Weights of a small sound classifier.
Model: 2.25M parameters, log mel input, arch ecapa_tdnn, norm batchnorm, activation silu, depths [18], widths [192].
Training: soap at rate 0.0044, 4000 steps, held-out accuracy 100%.
Data: trained on synthesized solo parts of chorales (CocoChorales), 39062 training examples, 6.6 epochs.
Rows from block 14 of a small sound classifier, named by matrix and row number. Each number is 128 + 32 x the weight over its row's rms, rounded and kept within 0 to 255. All counts start at 0. Numbers have three digits each.
After each channel's rows are labels from the 100 clips, of 14976, where the channel reaches its highest value: "lies over" is the class under the peak. Only what is clearly more common there than usual is listed. The data: synthesized solo parts of chorales (CocoChorales). In brackets: how many of the 100.
# c30: last pointwise conv (model.blocks.14.c3.0.weight, 192x192x1), inputs 0-63

c30.117:120115111113130128098114115102102116105090114086121104098138095095087098100106127090102106096088114098102112107095090100117092096126107103106112106091118146115131129081112080108104115118116070
lies over: E5 (28)

c30.63:127107149111158161164129110150125155149170165158114154124122147169145117154152116150163140146157126163125127163153134143153163165155139154163151138140138141167141142163135169157150142163143185
lies over: G#5 (30)

c30.98:128130118140129098093145138134122148134101143109138109141165108092115137098092163127114138098091142096160126100118107113122095108125134115082134133121105139131100156095126104107084096124118084
lies over: E5 (32)

c30.160:097121128109141127144122155147132154135150121140130144157111159147142112173123119143131115146151133142134118149140138146160156166151126147160122177148121159156150170164163189151172158145160177
lies over: G#5 (30)

c30.90:109162132214091167095122117098117105123129127087121105086149096087092185068140152074093149075079126092134151087113138146083106075117146103094162148093094140152126117084124109117149124130108112
lies over: silence (45); E5 (27)

c30.146:118154112141139127107105141139128171095143138114136112159157137130128112133120118134146140123126105115158120140158157131118117119137149110118176105166143144134119153136114172163161166165126176
lies over: G#5 (30)

c30.157:161146103151127100096144158117132145113101151114157097155158104098104121116131137118118142124096148116155144096131121131110088099127135111107143103096128112120127104090114092122107109079141075
lies over: E5 (33)

c30.65:119138139135137152153136151161134187138150150154155147154145145146144136159137145145163151139149110137159138159147133142140152166151137143149165139181139135126120144147146178132161166174124171
lies over: G#5 (30)

c30.30:112116109106117114101110100109108066108110110098107115128100061124127118105114131130108119112110117096141121113116119131094117098111186106101133127063132156158150116101097074131094060073136085
lies over: E5 (39)

c30.145:130123115125124109087111135108119120136107130098139097124132117097104107097118125103104124085090116109126124099107107122115087085115123114096139129090133126122126109089088086115090099098132091
lies over: E5 (29)

c30.126:169125156107176112161134142154094139125172164166130146153132166165151150155132119170162110117157146163126117170165120137167164164156124160164115121169129097114117140165174170099177184166141148
lies over: G#5 (30)

c30.124:135129127140146107104115153105118138140104134116145114136116110106109126114110142122103136115112149110129132108126112145111121102131136106111130088118112092109116103093113086099111114109118064
lies over: E5 (32)

c30.31:139131117106113123105117123120120120117099130111130096132115105095100114101097125096110119128109137098107095095106098110125106111107129116107122109107096113098113119101114111083112124098127096
lies over: E5 (27)

c30.28:139097135088123102147113086106080077106127104120080152096094127141121095137073109105112143068169106143085073136136121068145136111112086130100118106107116112105175111089083085117101128099140084
lies over: C5 (35)

c30.132:110135150129138143145122128139121129131151133150121158121115145153139123160135129132157119120127095159123128141149131113148148159150124146147143133164126150136129159175150177142171162170133193
lies over: G#5 (30)

c30.163:099094129093102129144116092152123147138153125142108128097097155149130100151159092142151129130147132162079132147124135120140152161100056131163121106151123132151147147141128158148156151167126150
lies over: G#5 (30)

c30.113:135151114117118131111151130119135145134102127101122107136156105108101120106142131106110143130109122129139116103121125128116091101125123113096140113092107112094106114086090106117084088097106086
lies over: E5 (35)

c30.165:118131124112123130142117139144127148110142124142131129143141142139124133151145109147159141160146129143124134151139131120137140159146114139151115125193114118124121164160162181145164190183136152
lies over: G#5 (30)

c30.162:093141121140116107081115132102154173165090123086126132125101093093094112121133131087098134112083078104149125101114133130102113097089120093106153133106148128140139105086070072120090078083099100
lies over: silence (56)

c30.12:151155131166131096108182127121150192151120161118160106139145117110104164084151170109117175165123147091180153117143140127126101084130130116084162121125098111126101129089087100079087077102111103
lies over: E5 (34)

c30.33:137120107105131110091133123122127130132105117115137108136132115094117113115122138117104112100095124103116109110130101123119086099121109117088120103078120121115128107087119095101107104071138082
lies over: E5 (33)

c30.186:133130119112126108099116119113120115130131130105136118128124113105112095108123123126105130108117126117095111114125105114113110091109106116104111122092126132125124097095113104120082087080145082
lies over: E5 (28)

c30.135:103116098140147106091152128102108113112079114108120086132144113093088142090109133098091119096084109087129113082113129118133078089130131112089118110090122110132124120090151099105107114088163082
lies over: E5 (41)

c30.0:126130094129122111099161144114144168123094113082154104126158102078087107100108176100092123126083130102148130094103145097093076099109119085071137134102109137142103113083097085126098106106118096
lies over: E5 (29)

c30.53:136163132141100105124119119113157118125099119115123114112124086105106117117148133098108135116095162125080141094109123095123098114108076127106116148104123146142136183097093093128070073075104098
lies over: E5 (34)

c30.104:181124136085124144148114147178131133155192158151172130160122156164158154127147135132142129162140152158099128156122138102174146142182070165164130158162130088100150137158168148156181189159140142
lies over: G#5 (30)

c30.173:120141109119106116097129127114129146143094126109135106136116105104110110108151142119109140125103115117121126097118107141111087101120105108096121111074118156134129097100106082131077080070145098
lies over: E5 (32)

c30.59:132123105114142123106130125097113124114088119109124101121102102086107136111138130104095105102094109110108130092111107125107096102124132111095129103093123122110118117080107096093077076089114077
lies over: E5 (34)

c30.171:114121119145108118113154117111099107135095097086108135118112089096090118117128104087119104119100107112092126085110118113105111094080107099097116095106139112095132109060080080118111099098089092
lies over: E5 (40)

c30.167:136128151149111139177133131148135131119159120164112163127129169182155145162110135148153128145164135135131126172144144130154160162154135158164125163156116137113139153170154158147150158162125183
lies over: G#5 (30)

c30.161:147151144146136134141143147155173145109182123150163135159125148160168137154112153135141151132156141156144132161147134120135163156153138141155119144189146122121112157190129193151154151154111175
lies over: G#5 (30)