{
  "n_mels": 80,
  "win_length": 512,
  "norm": "batchnorm",
  "activation": "silu",
  "stem": "single",
  "loss": "binary_cross_entropy",
  "beta2": 0.99,
  "lr": 0.0044,
  "eps": 1e-08,
  "max_precond_dim": 512,
  "merge_dims": false,
  "batch_size": 64,
  "lr_schedule": "cosine",
  "final_lr_fraction": 0.01,
  "adamw_weight_decay_other_params": 0.05
}
Rows from block 7 of a small sound classifier, named by matrix and row number. Each number is 50 + 15 x the weight over its row's rms, rounded and kept within 0 to 99. All counts start at 0.
After each channel's rows are labels from the 100 clips, of 14976, where the channel reaches its highest value: "strongest on" is what is common among them. Only what is clearly more common there than usual is listed. The data: synthesized solo parts of chorales (CocoChorales).
# c30: last pointwise conv (model.blocks.7.c3.0.weight, 192x192x1), inputs 0-95

c30.130:49 21 47 48 65 63 47 68 53 46 54 38 36 56 37 58 88 62 35 47 77 34 53 44 53 29 49 71 57 47 72 50 44 71 68 42 57 41 42 45 56 32 55 36 21 53 30 53 63 39 43 45 30 46 41 43 49 34 25 41 46 08 48 64 36 28 34 35 35 27 53 36 40 35 35 49 36 39 31 40 37 36 42 37 35 42 26 59 51 50 28 28 12 41 42 44
strongest on: tuba; note G3; note F3; note A#2

c30.140:32 29 47 29 38 53 47 38 47 59 46 44 61 47 41 35 55 42 48 60 51 35 50 34 46 23 54 52 50 34 42 52 30 30 49 36 59 26 50 53 53 44 38 55 48 63 51 33 35 50 47 47 15 35 45 31 62 45 60 48 30 47 39 50 45 39 31 37 55 28 44 34 47 50 47 44 31 22 42 26 40 29 32 50 49 30 37 45 45 57 39 44 48 25 44 22
strongest on: oboe; note A4; note G#4; note B4

c30.10:86 56 52 44 76 67 48 91 60 43 53 63 51 43 58 84 27 44 56 48 68 63 34 54 54 61 44 46 56 51 49 60 68 82 39 77 37 45 23 49 38 54 51 45 63 31 33 52 46 60 46 48 47 50 47 87 33 55 29 44 74 58 34 37 51 50 52 43 36 53 41 54 51 38 69 42 51 44 49 48 84 79 47 61 39 81 44 36 51 45 38 37 52 56 54 46
strongest on: violin; note F#5; note D#5; note E5

c30.166:35 35 40 51 36 66 47 46 42 38 60 53 32 61 47 38 58 56 53 57 57 28 36 39 46 38 65 59 56 52 59 33 28 34 43 40 33 44 36 39 45 52 56 36 42 55 39 45 44 44 40 45 38 37 43 38 35 28 33 44 29 40 33 49 42 38 32 30 33 39 47 29 33 27 34 45 43 40 26 33 38 31 41 37 32 32 41 47 41 34 23 26 31 30 34 40
strongest on: trumpet; note F5; note E5; note F#5

c30.105:39 35 37 47 35 53 45 37 40 61 38 43 43 51 54 47 64 56 57 70 35 45 52 53 47 59 32 40 43 38 71 35 30 32 55 40 71 50 58 54 76 41 57 38 51 66 54 60 49 45 57 63 35 54 58 36 32 38 36 45 37 51 52 62 56 40 35 44 35 44 43 38 27 33 48 57 54 38 37 56 32 32 53 48 20 43 48 73 58 46 31 16 32 55 43 44
strongest on: cello; note C#4; note C4; note A#3

c30.188:26 69 48 99 65 52 30 22 45 37 53 69 46 96 16 46 67 60 24 55 28 40 81 41 16 36 96 84 86 58 58 37 60 32 38 32 30 74 77 53 54 63 44 48 24 82 83 36 78 41 66 59 49 53 64 32 40 52 59 45 37 63 56 43 62 37 61 65 49 61 62 43 60 58 52 57 72 49 62 56 38 40 43 47 44 34 56 55 62 49 57 54 69 52 45 51
strongest on: saxophone; note E4

c30.131:39 35 76 54 35 53 61 26 75 46 56 49 86 48 61 33 50 52 70 62 45 44 56 61 52 54 53 46 46 53 70 73 59 36 73 39 78 49 84 61 43 57 58 46 55 34 49 64 39 44 40 51 33 62 42 31 38 35 53 44 37 40 46 35 58 41 35 31 60 33 31 53 39 49 47 48 47 23 54 27 42 37 15 45 45 37 48 34 39 27 41 43 55 57 49 25
strongest on: oboe; note B4; note C#5; note A#4

c30.175:36 68 37 66 33 53 53 34 52 42 36 54 47 48 67 29 37 64 60 41 50 40 35 71 70 74 62 51 49 72 82 39 30 19 32 20 34 80 37 21 30 60 77 42 46 52 40 78 39 47 30 27 52 71 29 25 47 58 62 41 08 54 30 34 60 48 50 62 41 48 43 58 48 30 54 28 57 52 58 55 32 36 54 66 53 21 58 27 29 49 43 55 51 21 43 38
strongest on: clarinet

c30.124:40 57 39 86 41 99 55 59 51 64 88 55 21 45 59 44 99 51 47 59 80 26 22 74 41 68 45 60 37 75 99 29 33 69 33 74 03 78 20 27 17 71 66 53 43 84 55 62 61 46 63 49 50 50 60 61 55 40 43 50 35 41 52 53 49 55 39 39 31 61 53 42 41 42 42 43 29 46 48 47 58 51 64 52 64 58 45 64 53 48 42 53 46 41 59 30
strongest on: clarinet; note E4; note E5; note F5

c30.117:16 63 47 82 35 81 45 52 50 50 53 62 28 38 52 23 68 59 60 61 90 48 38 63 71 69 29 38 26 84 69 50 18 45 61 17 47 75 46 52 32 34 71 48 35 51 43 79 52 29 62 55 44 51 63 22 30 49 58 57 19 27 46 59 33 54 49 45 47 41 65 40 28 45 33 53 42 50 57 50 19 22 46 23 55 20 43 51 59 24 45 50 34 33 37 47
strongest on: clarinet; note F5

c30.157:43 47 99 45 34 32 53 31 99 40 38 55 99 52 46 43 36 63 48 57 54 51 50 69 59 70 69 54 55 62 34 99 78 37 82 48 99 55 99 64 52 64 51 41 39 52 49 57 30 53 52 51 37 61 42 42 62 39 41 48 53 50 32 34 52 41 47 46 37 38 35 46 43 54 63 44 36 45 52 48 55 37 44 50 32 52 46 39 46 40 48 36 39 46 52 41
strongest on: oboe; note B4; note C#5; note A#4

c30.104:53 49 71 49 36 33 55 45 69 51 46 22 83 52 50 42 63 54 61 51 36 54 98 67 77 44 47 46 42 47 28 87 54 45 99 38 99 44 99 63 99 17 39 48 38 24 66 38 65 62 32 31 55 47 36 47 66 71 51 42 61 45 86 76 35 28 61 51 82 25 24 54 34 42 48 32 41 53 65 49 40 48 41 48 38 34 45 80 31 58 84 50 43 39 44 70
strongest on: flute; oboe; note D5; note C#5

c30.99:57 58 46 39 48 98 20 82 39 33 99 19 52 81 18 50 99 28 04 58 75 49 45 12 18 20 80 81 84 09 46 47 54 85 87 59 59 41 61 17 73 81 25 32 34 45 54 10 62 60 33 31 49 42 34 54 52 56 53 50 63 59 73 75 54 39 54 43 59 51 62 34 49 38 63 35 51 44 50 54 49 48 49 57 47 54 42 57 39 51 51 43 49 41 55 44
strongest on: tuba; note G3; note F3; note A3

c30.187:52 25 82 53 62 29 50 50 72 46 33 42 85 43 56 59 64 38 61 45 58 52 95 44 56 39 26 19 19 45 34 90 68 52 99 49 99 21 98 63 68 35 33 48 45 36 28 53 55 61 38 43 41 39 40 52 59 50 40 41 71 52 67 83 31 44 32 45 51 32 67 48 43 31 55 39 36 52 32 52 35 39 45 55 44 43 55 69 34 56 41 41 26 42 40 42
strongest on: oboe; note B4; note C#5

c30.19:49 21 96 47 42 73 53 66 65 55 66 23 53 38 44 43 99 50 38 54 67 32 67 48 70 52 41 41 41 56 85 87 63 74 99 69 84 50 69 35 65 33 44 34 30 57 31 56 69 61 38 36 47 32 38 55 64 50 41 47 56 35 66 86 39 32 46 54 50 45 54 41 48 36 24 45 38 43 44 39 36 53 42 39 55 45 61 72 43 59 51 58 50 39 37 46
strongest on: tuba; oboe

c30.47:65 45 37 89 53 99 41 71 22 36 99 48 13 55 38 44 99 50 45 88 77 31 79 43 45 51 39 51 32 67 97 33 46 82 55 70 18 60 28 24 47 72 66 24 21 44 83 48 64 48 56 48 44 52 49 47 54 53 53 52 40 48 79 82 42 42 53 51 65 35 79 48 38 42 50 57 41 44 54 43 39 46 38 57 41 36 50 68 61 52 54 49 39 42 38 53
strongest on: saxophone; note E4; note D#4; note F4

c30.37:32 28 87 52 30 77 54 38 73 31 70 46 76 47 41 28 64 31 32 35 68 24 33 58 46 55 78 47 41 49 60 68 50 35 58 53 41 39 66 49 40 92 39 47 36 65 44 45 62 46 55 56 33 61 48 41 64 40 47 56 34 35 51 56 58 49 36 39 38 31 54 41 26 39 37 59 41 35 43 27 53 36 38 23 36 50 43 49 56 34 32 33 40 63 36 32
strongest on: oboe; note G#4; note A4; note B4

c30.186:54 28 68 51 46 63 51 42 61 49 52 45 66 48 51 52 59 55 50 53 54 35 51 53 58 45 59 50 48 55 65 50 34 45 56 54 55 43 51 53 50 48 60 46 46 53 36 55 47 54 51 46 30 41 46 46 50 27 53 39 51 38 41 55 50 57 23 18 45 27 49 37 43 44 39 46 42 32 27 25 52 44 29 51 56 49 33 49 50 42 35 54 52 39 45 26
strongest on: oboe; note B4; note C#5; note A4

c30.7:50 61 63 45 47 52 31 59 55 50 57 46 54 52 20 44 58 21 36 74 45 75 52 25 12 26 55 50 50 24 32 65 66 51 40 56 38 30 44 63 39 75 19 47 54 61 78 13 50 46 50 50 68 26 49 57 37 62 67 45 50 40 71 54 48 67 66 53 58 59 62 41 45 41 53 49 55 71 66 74 58 56 66 45 64 50 55 55 47 45 59 64 52 42 45 73
strongest on: bassoon; note A#3; note A3

c30.49:59 27 58 40 48 69 48 51 53 54 54 46 44 47 48 57 66 41 42 49 59 37 40 39 35 37 59 59 52 38 59 47 38 62 59 53 51 30 45 45 47 48 49 42 44 61 34 41 52 55 51 53 29 45 46 43 40 26 32 43 42 47 33 50 43 31 25 21 28 37 49 35 40 44 48 47 38 29 26 28 48 41 33 54 33 50 39 52 48 49 17 23 35 37 54 35
strongest on: tuba; note G3; note F3; note C3

c30.173:43 70 42 45 46 46 67 53 40 50 49 56 48 52 59 41 35 56 48 37 49 71 41 52 53 66 51 48 48 62 35 53 44 46 50 35 32 70 43 54 54 65 52 65 58 46 49 45 58 57 43 48 66 61 47 39 52 70 63 53 39 52 64 57 59 75 83 74 61 53 57 78 67 43 76 44 63 66 73 63 43 48 72 57 66 34 57 51 43 56 74 73 65 45 41 62
strongest on: bassoon; note A#3; note A3; note E3

c30.35:57 26 60 61 50 40 55 49 41 37 62 47 53 60 55 55 50 64 43 43 44 35 71 54 59 44 59 67 59 59 51 52 30 49 70 52 73 46 62 33 81 63 62 19 29 45 39 62 51 54 36 39 28 57 28 45 52 36 43 30 48 38 50 64 55 28 27 30 44 25 53 36 26 24 43 36 42 31 30 28 48 46 31 58 29 53 34 52 36 47 29 23 31 42 48 42
strongest on: saxophone

c30.13:55 34 56 40 45 52 44 44 55 55 41 43 71 50 47 52 54 42 42 44 44 32 67 33 35 26 53 51 58 33 43 50 31 48 59 54 61 23 54 47 58 50 36 43 56 57 33 38 48 68 48 49 29 32 44 64 46 54 40 46 55 50 31 50 55 31 46 35 41 42 43 50 45 50 53 44 47 23 47 21 61 51 28 66 34 55 36 49 47 39 26 22 39 49 52 18
strongest on: oboe; note A4; note B4; note C#5

c30.169:53 77 18 32 32 55 90 47 41 95 48 46 50 69 93 34 32 70 94 09 24 79 13 62 63 75 74 72 80 59 47 23 62 33 33 43 17 70 32 43 62 55 67 85 90 50 17 71 40 54 48 48 46 54 49 44 34 39 40 41 52 81 56 55 74 51 56 47 49 75 71 71 55 43 51 55 75 41 54 48 59 56 49 53 41 47 70 55 60 52 62 43 71 62 39 38
strongest on: viola; note G4; note G#4; note F#4

c30.119:50 41 47 47 43 51 41 38 54 64 49 44 54 53 56 50 45 43 60 58 49 54 50 54 43 41 53 54 55 50 47 57 52 47 56 40 60 44 56 49 55 38 50 49 60 36 51 49 49 57 50 43 44 44 48 51 60 64 59 52 48 66 60 59 56 75 58 62 54 49 49 53 43 50 48 47 35 29 64 22 38 46 30 50 67 50 63 51 51 54 70 74 63 47 40 43
strongest on: bassoon; note A#3; note A3; note G#3

c30.97:40 35 46 46 47 42 41 45 43 59 37 68 51 47 44 44 37 39 51 35 42 28 60 48 40 39 49 44 52 44 42 43 39 52 40 61 49 29 48 59 49 50 45 55 56 72 30 40 52 49 71 71 35 43 70 41 42 35 38 48 44 40 41 52 46 31 33 29 42 43 36 36 48 57 43 68 46 32 31 37 46 42 39 46 28 49 39 71 69 40 40 27 30 56 53 40
strongest on: double bass; note A3; note G#3

c30.172:50 38 49 56 52 60 69 71 45 90 66 39 65 43 78 44 64 32 88 45 54 99 58 39 32 46 45 38 43 51 56 42 43 59 43 54 37 40 39 39 31 99 54 36 99 54 67 39 55 74 31 28 49 42 28 39 60 57 58 33 49 91 50 49 93 47 52 51 63 73 91 69 43 38 75 36 87 42 53 52 50 49 47 82 42 49 82 35 36 66 41 51 76 75 56 41
strongest on: viola; note G4; note G#4; note F#4

c30.1:47 44 57 51 40 30 67 75 37 50 44 69 52 63 99 40 32 79 99 34 64 76 11 65 99 85 68 73 79 93 23 69 51 44 53 31 43 62 37 29 46 37 97 39 55 08 23 69 31 56 27 21 52 62 26 41 33 51 34 36 39 45 28 25 66 48 59 60 43 46 44 58 36 29 57 30 66 44 58 45 65 64 40 44 51 44 36 16 35 13 47 56 43 29 39 39
strongest on: clarinet; viola; note F4; note G4

c30.111:78 53 46 56 61 35 61 49 40 44 39 52 78 56 50 69 15 57 58 48 41 56 62 53 66 61 53 53 57 59 32 56 66 56 39 68 65 56 63 60 56 52 55 46 59 49 52 57 33 61 49 54 52 62 49 87 47 57 52 52 81 62 39 33 68 41 52 53 52 50 31 59 54 42 61 49 47 49 57 44 92 81 46 55 38 88 46 51 51 47 51 38 65 55 57 47
strongest on: violin; note F#5; note G#5; note E5

c30.76:99 41 75 18 87 37 30 95 55 26 50 84 42 55 23 98 48 29 23 41 76 53 41 51 53 49 61 52 65 38 21 61 74 99 43 99 54 35 54 76 57 55 24 66 35 69 47 42 49 74 61 64 58 28 54 75 70 44 49 60 46 34 40 50 20 51 43 41 37 37 33 37 59 72 69 64 24 55 35 42 54 38 47 65 46 57 40 52 51 53 55 50 49 56 55 53
strongest on: violin; note F#5; note D#5; note E5

c30.83:56 62 60 87 87 23 41 20 57 24 28 57 90 69 41 72 27 50 67 53 17 61 94 38 54 40 46 33 59 59 16 84 71 34 93 26 99 41 99 61 99 39 41 24 29 42 56 46 47 46 36 48 48 58 45 52 46 53 44 27 61 75 59 72 53 42 59 61 51 51 76 57 45 31 68 42 66 60 61 63 50 64 45 52 41 53 63 55 31 44 51 46 72 68 32 54
strongest on: saxophone; note E4; note D#4; note F4

c30.168:51 52 63 46 46 59 41 53 67 38 56 46 71 55 46 53 59 55 42 50 52 40 53 56 52 41 56 53 54 49 60 64 47 53 60 51 62 51 53 51 58 54 45 43 42 42 51 51 37 64 43 48 68 43 45 55 48 46 64 42 50 57 66 48 48 66 37 37 63 54 46 33 59 55 56 40 34 44 50 25 54 47 31 51 76 50 69 41 40 42 67 81 68 44 54 39
strongest on: bassoon; note A#3; note A3; note E3

c30.118:55 37 31 22 26 59 72 31 53 99 46 45 52 39 68 41 56 47 58 61 34 54 31 62 55 45 48 59 39 50 63 27 26 30 28 66 26 56 50 77 41 36 44 90 88 99 56 69 31 51 96 90 52 50 97 47 28 30 52 79 32 30 46 48 62 49 50 42 20 62 46 55 43 60 48 85 54 41 56 46 74 61 57 28 46 46 44 73 91 40 54 34 44 60 61 55
strongest on: double bass; note A3; note G#3

c30.16:37 66 63 35 35 65 54 51 61 54 75 37 70 99 51 53 55 73 55 56 54 49 55 48 40 34 99 99 99 28 55 61 65 45 65 38 67 74 76 47 96 60 68 42 59 62 55 43 49 46 44 43 49 42 39 54 79 55 60 53 62 32 67 55 56 38 57 52 65 40 57 46 50 43 63 47 60 44 46 39 64 55 35 41 41 49 49 41 52 42 53 45 40 38 48 43
strongest on: trumpet; note E5; note D5; note D#5

c30.25:52 37 77 51 39 51 55 46 61 29 44 53 61 48 49 42 47 49 54 48 44 30 35 56 61 53 42 41 35 72 64 71 40 40 66 46 66 55 48 51 43 52 55 36 42 33 38 63 37 32 49 47 37 50 40 40 33 35 28 26 47 30 32 54 34 31 26 26 50 32 52 38 31 35 40 37 28 26 35 20 42 36 27 35 28 52 39 51 39 40 32 29 20 28 56 35
strongest on: oboe; note C#5; note B4

c30.133:87 51 48 62 82 30 44 66 24 28 48 48 48 46 54 87 61 48 58 53 54 59 77 22 59 49 37 42 52 45 51 54 59 76 67 77 72 61 58 32 64 63 54 30 29 30 65 45 35 63 34 30 59 68 31 63 72 53 63 40 88 62 57 48 43 31 53 50 78 40 45 52 48 34 76 34 27 58 57 56 65 68 32 57 35 70 58 42 37 54 48 47 48 60 79 44
strongest on: violin; note F#5; note E5; note D#5

c30.155:66 34 40 23 53 60 47 68 46 56 59 24 59 58 21 59 47 07 32 88 47 84 52 06 04 04 68 52 52 02 25 42 37 53 18 60 31 11 50 37 41 87 08 48 61 71 96 02 29 35 49 45 43 36 47 55 47 55 62 51 42 51 31 30 49 50 47 39 28 51 50 42 43 32 40 47 61 47 46 50 69 53 40 46 50 47 55 41 55 45 30 39 40 42 47 33
strongest on: trombone; note F4; note D#4; note F#4

c30.36:20 38 23 37 22 65 30 25 25 58 55 43 34 66 42 29 57 59 44 53 34 23 51 45 44 34 63 63 61 29 57 13 01 23 38 30 26 50 45 37 53 38 47 42 40 85 45 44 37 48 51 49 39 49 52 20 50 39 44 41 29 47 48 56 51 53 39 41 32 44 39 33 34 54 45 49 48 39 38 45 23 25 45 57 45 19 38 55 49 52 55 47 50 22 43 41
strongest on: trumpet; note C#5; note E5

c30.46:32 30 77 46 40 99 24 66 75 69 66 40 57 43 30 31 96 21 25 45 85 23 34 27 07 23 32 53 49 23 60 60 37 65 89 47 38 18 43 58 33 52 23 49 65 87 29 22 56 72 62 63 45 11 56 53 30 32 39 59 54 40 55 72 60 67 44 31 51 57 66 30 33 52 43 65 44 38 35 42 31 25 57 29 56 59 58 50 66 47 37 48 36 49 50 52
strongest on: tuba; note A#2; note F3

c30.21:54 49 60 60 62 43 48 49 64 43 52 49 61 43 53 58 47 61 52 58 52 50 70 54 58 59 50 41 46 61 44 73 59 47 61 52 59 56 57 67 53 46 66 40 43 46 56 60 47 60 44 50 70 52 48 67 74 58 47 49 58 65 54 52 58 68 62 64 36 57 51 73 59 47 59 45 59 69 58 68 59 66 70 60 73 54 61 38 41 59 63 74 70 59 58 66
strongest on: bassoon; note A#3; note A3

c30.34:60 60 49 52 56 52 70 54 58 57 48 49 70 46 46 66 31 55 46 66 39 60 46 52 48 49 57 49 58 48 61 51 63 62 39 65 43 62 61 53 52 53 49 60 51 76 71 47 23 42 57 55 47 69 55 82 24 53 68 55 88 63 50 55 51 41 45 43 48 64 45 48 67 47 53 47 48 39 60 51 99 87 48 35 46 88 48 59 57 44 58 44 59 66 44 48
strongest on: violin; note F#5; note G#5; note E5

c30.96:45 22 94 79 77 21 45 58 79 70 59 46 42 59 49 26 39 51 62 24 70 59 75 60 66 52 28 46 51 74 02 84 71 56 99 25 88 35 72 45 69 28 20 46 54 16 10 54 81 38 35 32 42 20 34 47 34 51 22 36 50 21 46 76 19 40 42 47 60 42 72 35 52 27 42 36 42 44 34 38 27 39 38 49 47 48 59 58 31 53 40 56 29 34 44 56
strongest on: saxophone; oboe

c30.27:22 49 46 63 34 50 59 33 36 38 41 37 60 59 58 26 34 53 70 50 39 62 39 47 52 44 64 65 61 46 36 51 35 22 42 18 50 52 51 38 29 53 63 38 47 47 52 49 30 19 37 44 45 50 36 19 30 47 44 34 21 33 30 19 47 46 54 58 45 26 44 36 30 46 32 41 39 51 49 50 27 34 51 26 47 19 41 20 46 00 32 47 28 33 25 47
strongest on: trumpet; note C#5; note D#5

c30.22:20 80 39 70 44 48 54 48 47 33 37 75 38 33 60 22 47 57 52 36 61 66 48 74 63 80 31 27 25 71 53 46 41 43 48 19 41 84 42 55 38 64 61 78 57 40 52 61 55 27 52 59 49 58 54 17 41 64 51 52 32 41 70 64 43 48 64 58 41 55 60 69 51 64 32 55 46 56 75 64 23 39 44 21 45 21 53 58 54 21 67 47 46 37 25 53
strongest on: bassoon; note A3; note A#3

c30.33:48 25 59 99 72 12 58 25 59 27 25 44 92 70 43 56 56 50 59 53 08 44 99 51 54 34 43 48 56 74 31 77 72 44 97 50 99 41 99 74 94 49 53 29 18 37 62 46 55 49 34 34 56 38 35 51 54 62 47 31 63 62 52 65 54 37 53 66 63 37 69 54 35 36 44 39 64 53 49 50 40 47 41 53 42 36 62 53 31 66 59 55 52 63 42 66
strongest on: saxophone; note E4; note F4

c30.91:62 22 29 75 70 51 47 47 34 64 50 57 26 54 64 43 42 46 62 47 56 46 60 54 54 40 51 46 53 66 47 39 40 63 47 45 44 39 40 42 67 53 42 41 63 47 21 48 55 57 44 43 21 27 46 41 50 38 39 37 43 86 42 67 60 37 34 27 55 57 74 43 41 32 40 45 69 31 24 27 40 39 23 46 36 49 53 60 45 60 41 29 42 70 55 27
strongest on: saxophone; note E4; note F4; note D#4

c30.57:24 56 78 74 45 99 24 70 67 30 77 46 63 43 20 26 79 25 23 43 99 39 56 46 26 33 41 46 38 45 66 73 49 69 85 34 54 32 35 61 47 14 19 51 31 42 29 32 67 54 42 39 43 25 40 43 24 41 28 41 47 25 43 66 27 47 49 35 54 39 60 35 21 31 29 40 48 48 44 46 23 42 50 41 50 44 49 44 42 45 50 55 40 39 53 52
strongest on: tuba; note G3; note A#2; note F3

c30.3:46 47 35 49 43 47 53 46 36 51 55 28 30 38 38 37 85 49 54 63 48 42 79 58 73 78 35 39 33 42 61 42 32 46 54 51 52 63 50 24 66 45 54 20 43 49 61 67 50 49 37 26 45 64 24 21 71 52 50 33 19 37 86 77 40 40 45 61 67 32 42 39 41 36 54 27 22 42 53 46 13 20 44 41 50 24 45 77 25 58 56 52 37 26 32 41
strongest on: flute; note D5; note E5; note F#5

c30.42:38 32 71 69 54 74 28 63 63 43 71 50 45 49 23 35 86 45 16 59 98 24 48 30 40 22 48 58 44 37 43 56 40 61 81 46 43 31 44 46 48 20 21 62 33 46 29 31 90 27 60 57 37 28 57 27 40 36 44 55 33 11 63 66 21 43 37 33 49 33 78 20 30 44 19 65 35 45 37 40 32 29 47 20 49 31 38 61 62 26 45 44 16 41 41 55
strongest on: tuba; note G3; note A#2; note F3

c30.64:51 28 54 67 57 26 64 38 44 69 49 52 56 50 71 51 53 49 82 43 31 47 85 63 68 52 33 53 47 73 44 54 49 54 71 57 75 35 70 61 55 43 58 43 68 31 46 62 58 52 42 38 30 36 29 48 49 34 55 38 64 51 43 58 49 36 25 20 67 35 62 44 59 44 46 49 55 28 29 31 53 49 25 54 38 54 41 52 36 57 37 38 46 64 56 37
strongest on: violin; note F#5; note G#5; note E5

c30.74:45 75 31 96 70 64 37 45 54 31 49 79 17 42 36 49 72 64 35 43 64 34 79 75 66 72 38 47 45 76 78 43 57 45 53 44 38 74 25 66 58 59 64 67 18 68 55 72 79 39 69 69 67 69 71 48 47 57 55 64 47 35 74 70 41 56 66 65 45 50 56 59 38 58 48 69 44 68 65 66 46 51 65 47 61 47 54 85 67 61 83 57 34 56 52 81
strongest on: bassoon; note A3; note A#3

c30.73:33 50 99 71 54 57 16 46 99 11 47 48 69 57 29 52 38 48 28 40 68 11 71 52 31 28 44 47 30 54 29 82 65 55 83 55 71 38 81 75 48 18 36 52 04 39 30 51 49 47 60 58 43 28 58 49 34 47 33 45 54 19 38 40 19 51 52 41 36 11 36 28 30 61 42 54 27 55 42 55 43 48 51 29 41 38 36 45 50 27 43 48 36 33 54 59
strongest on: oboe; note B4; note C#5; note A#4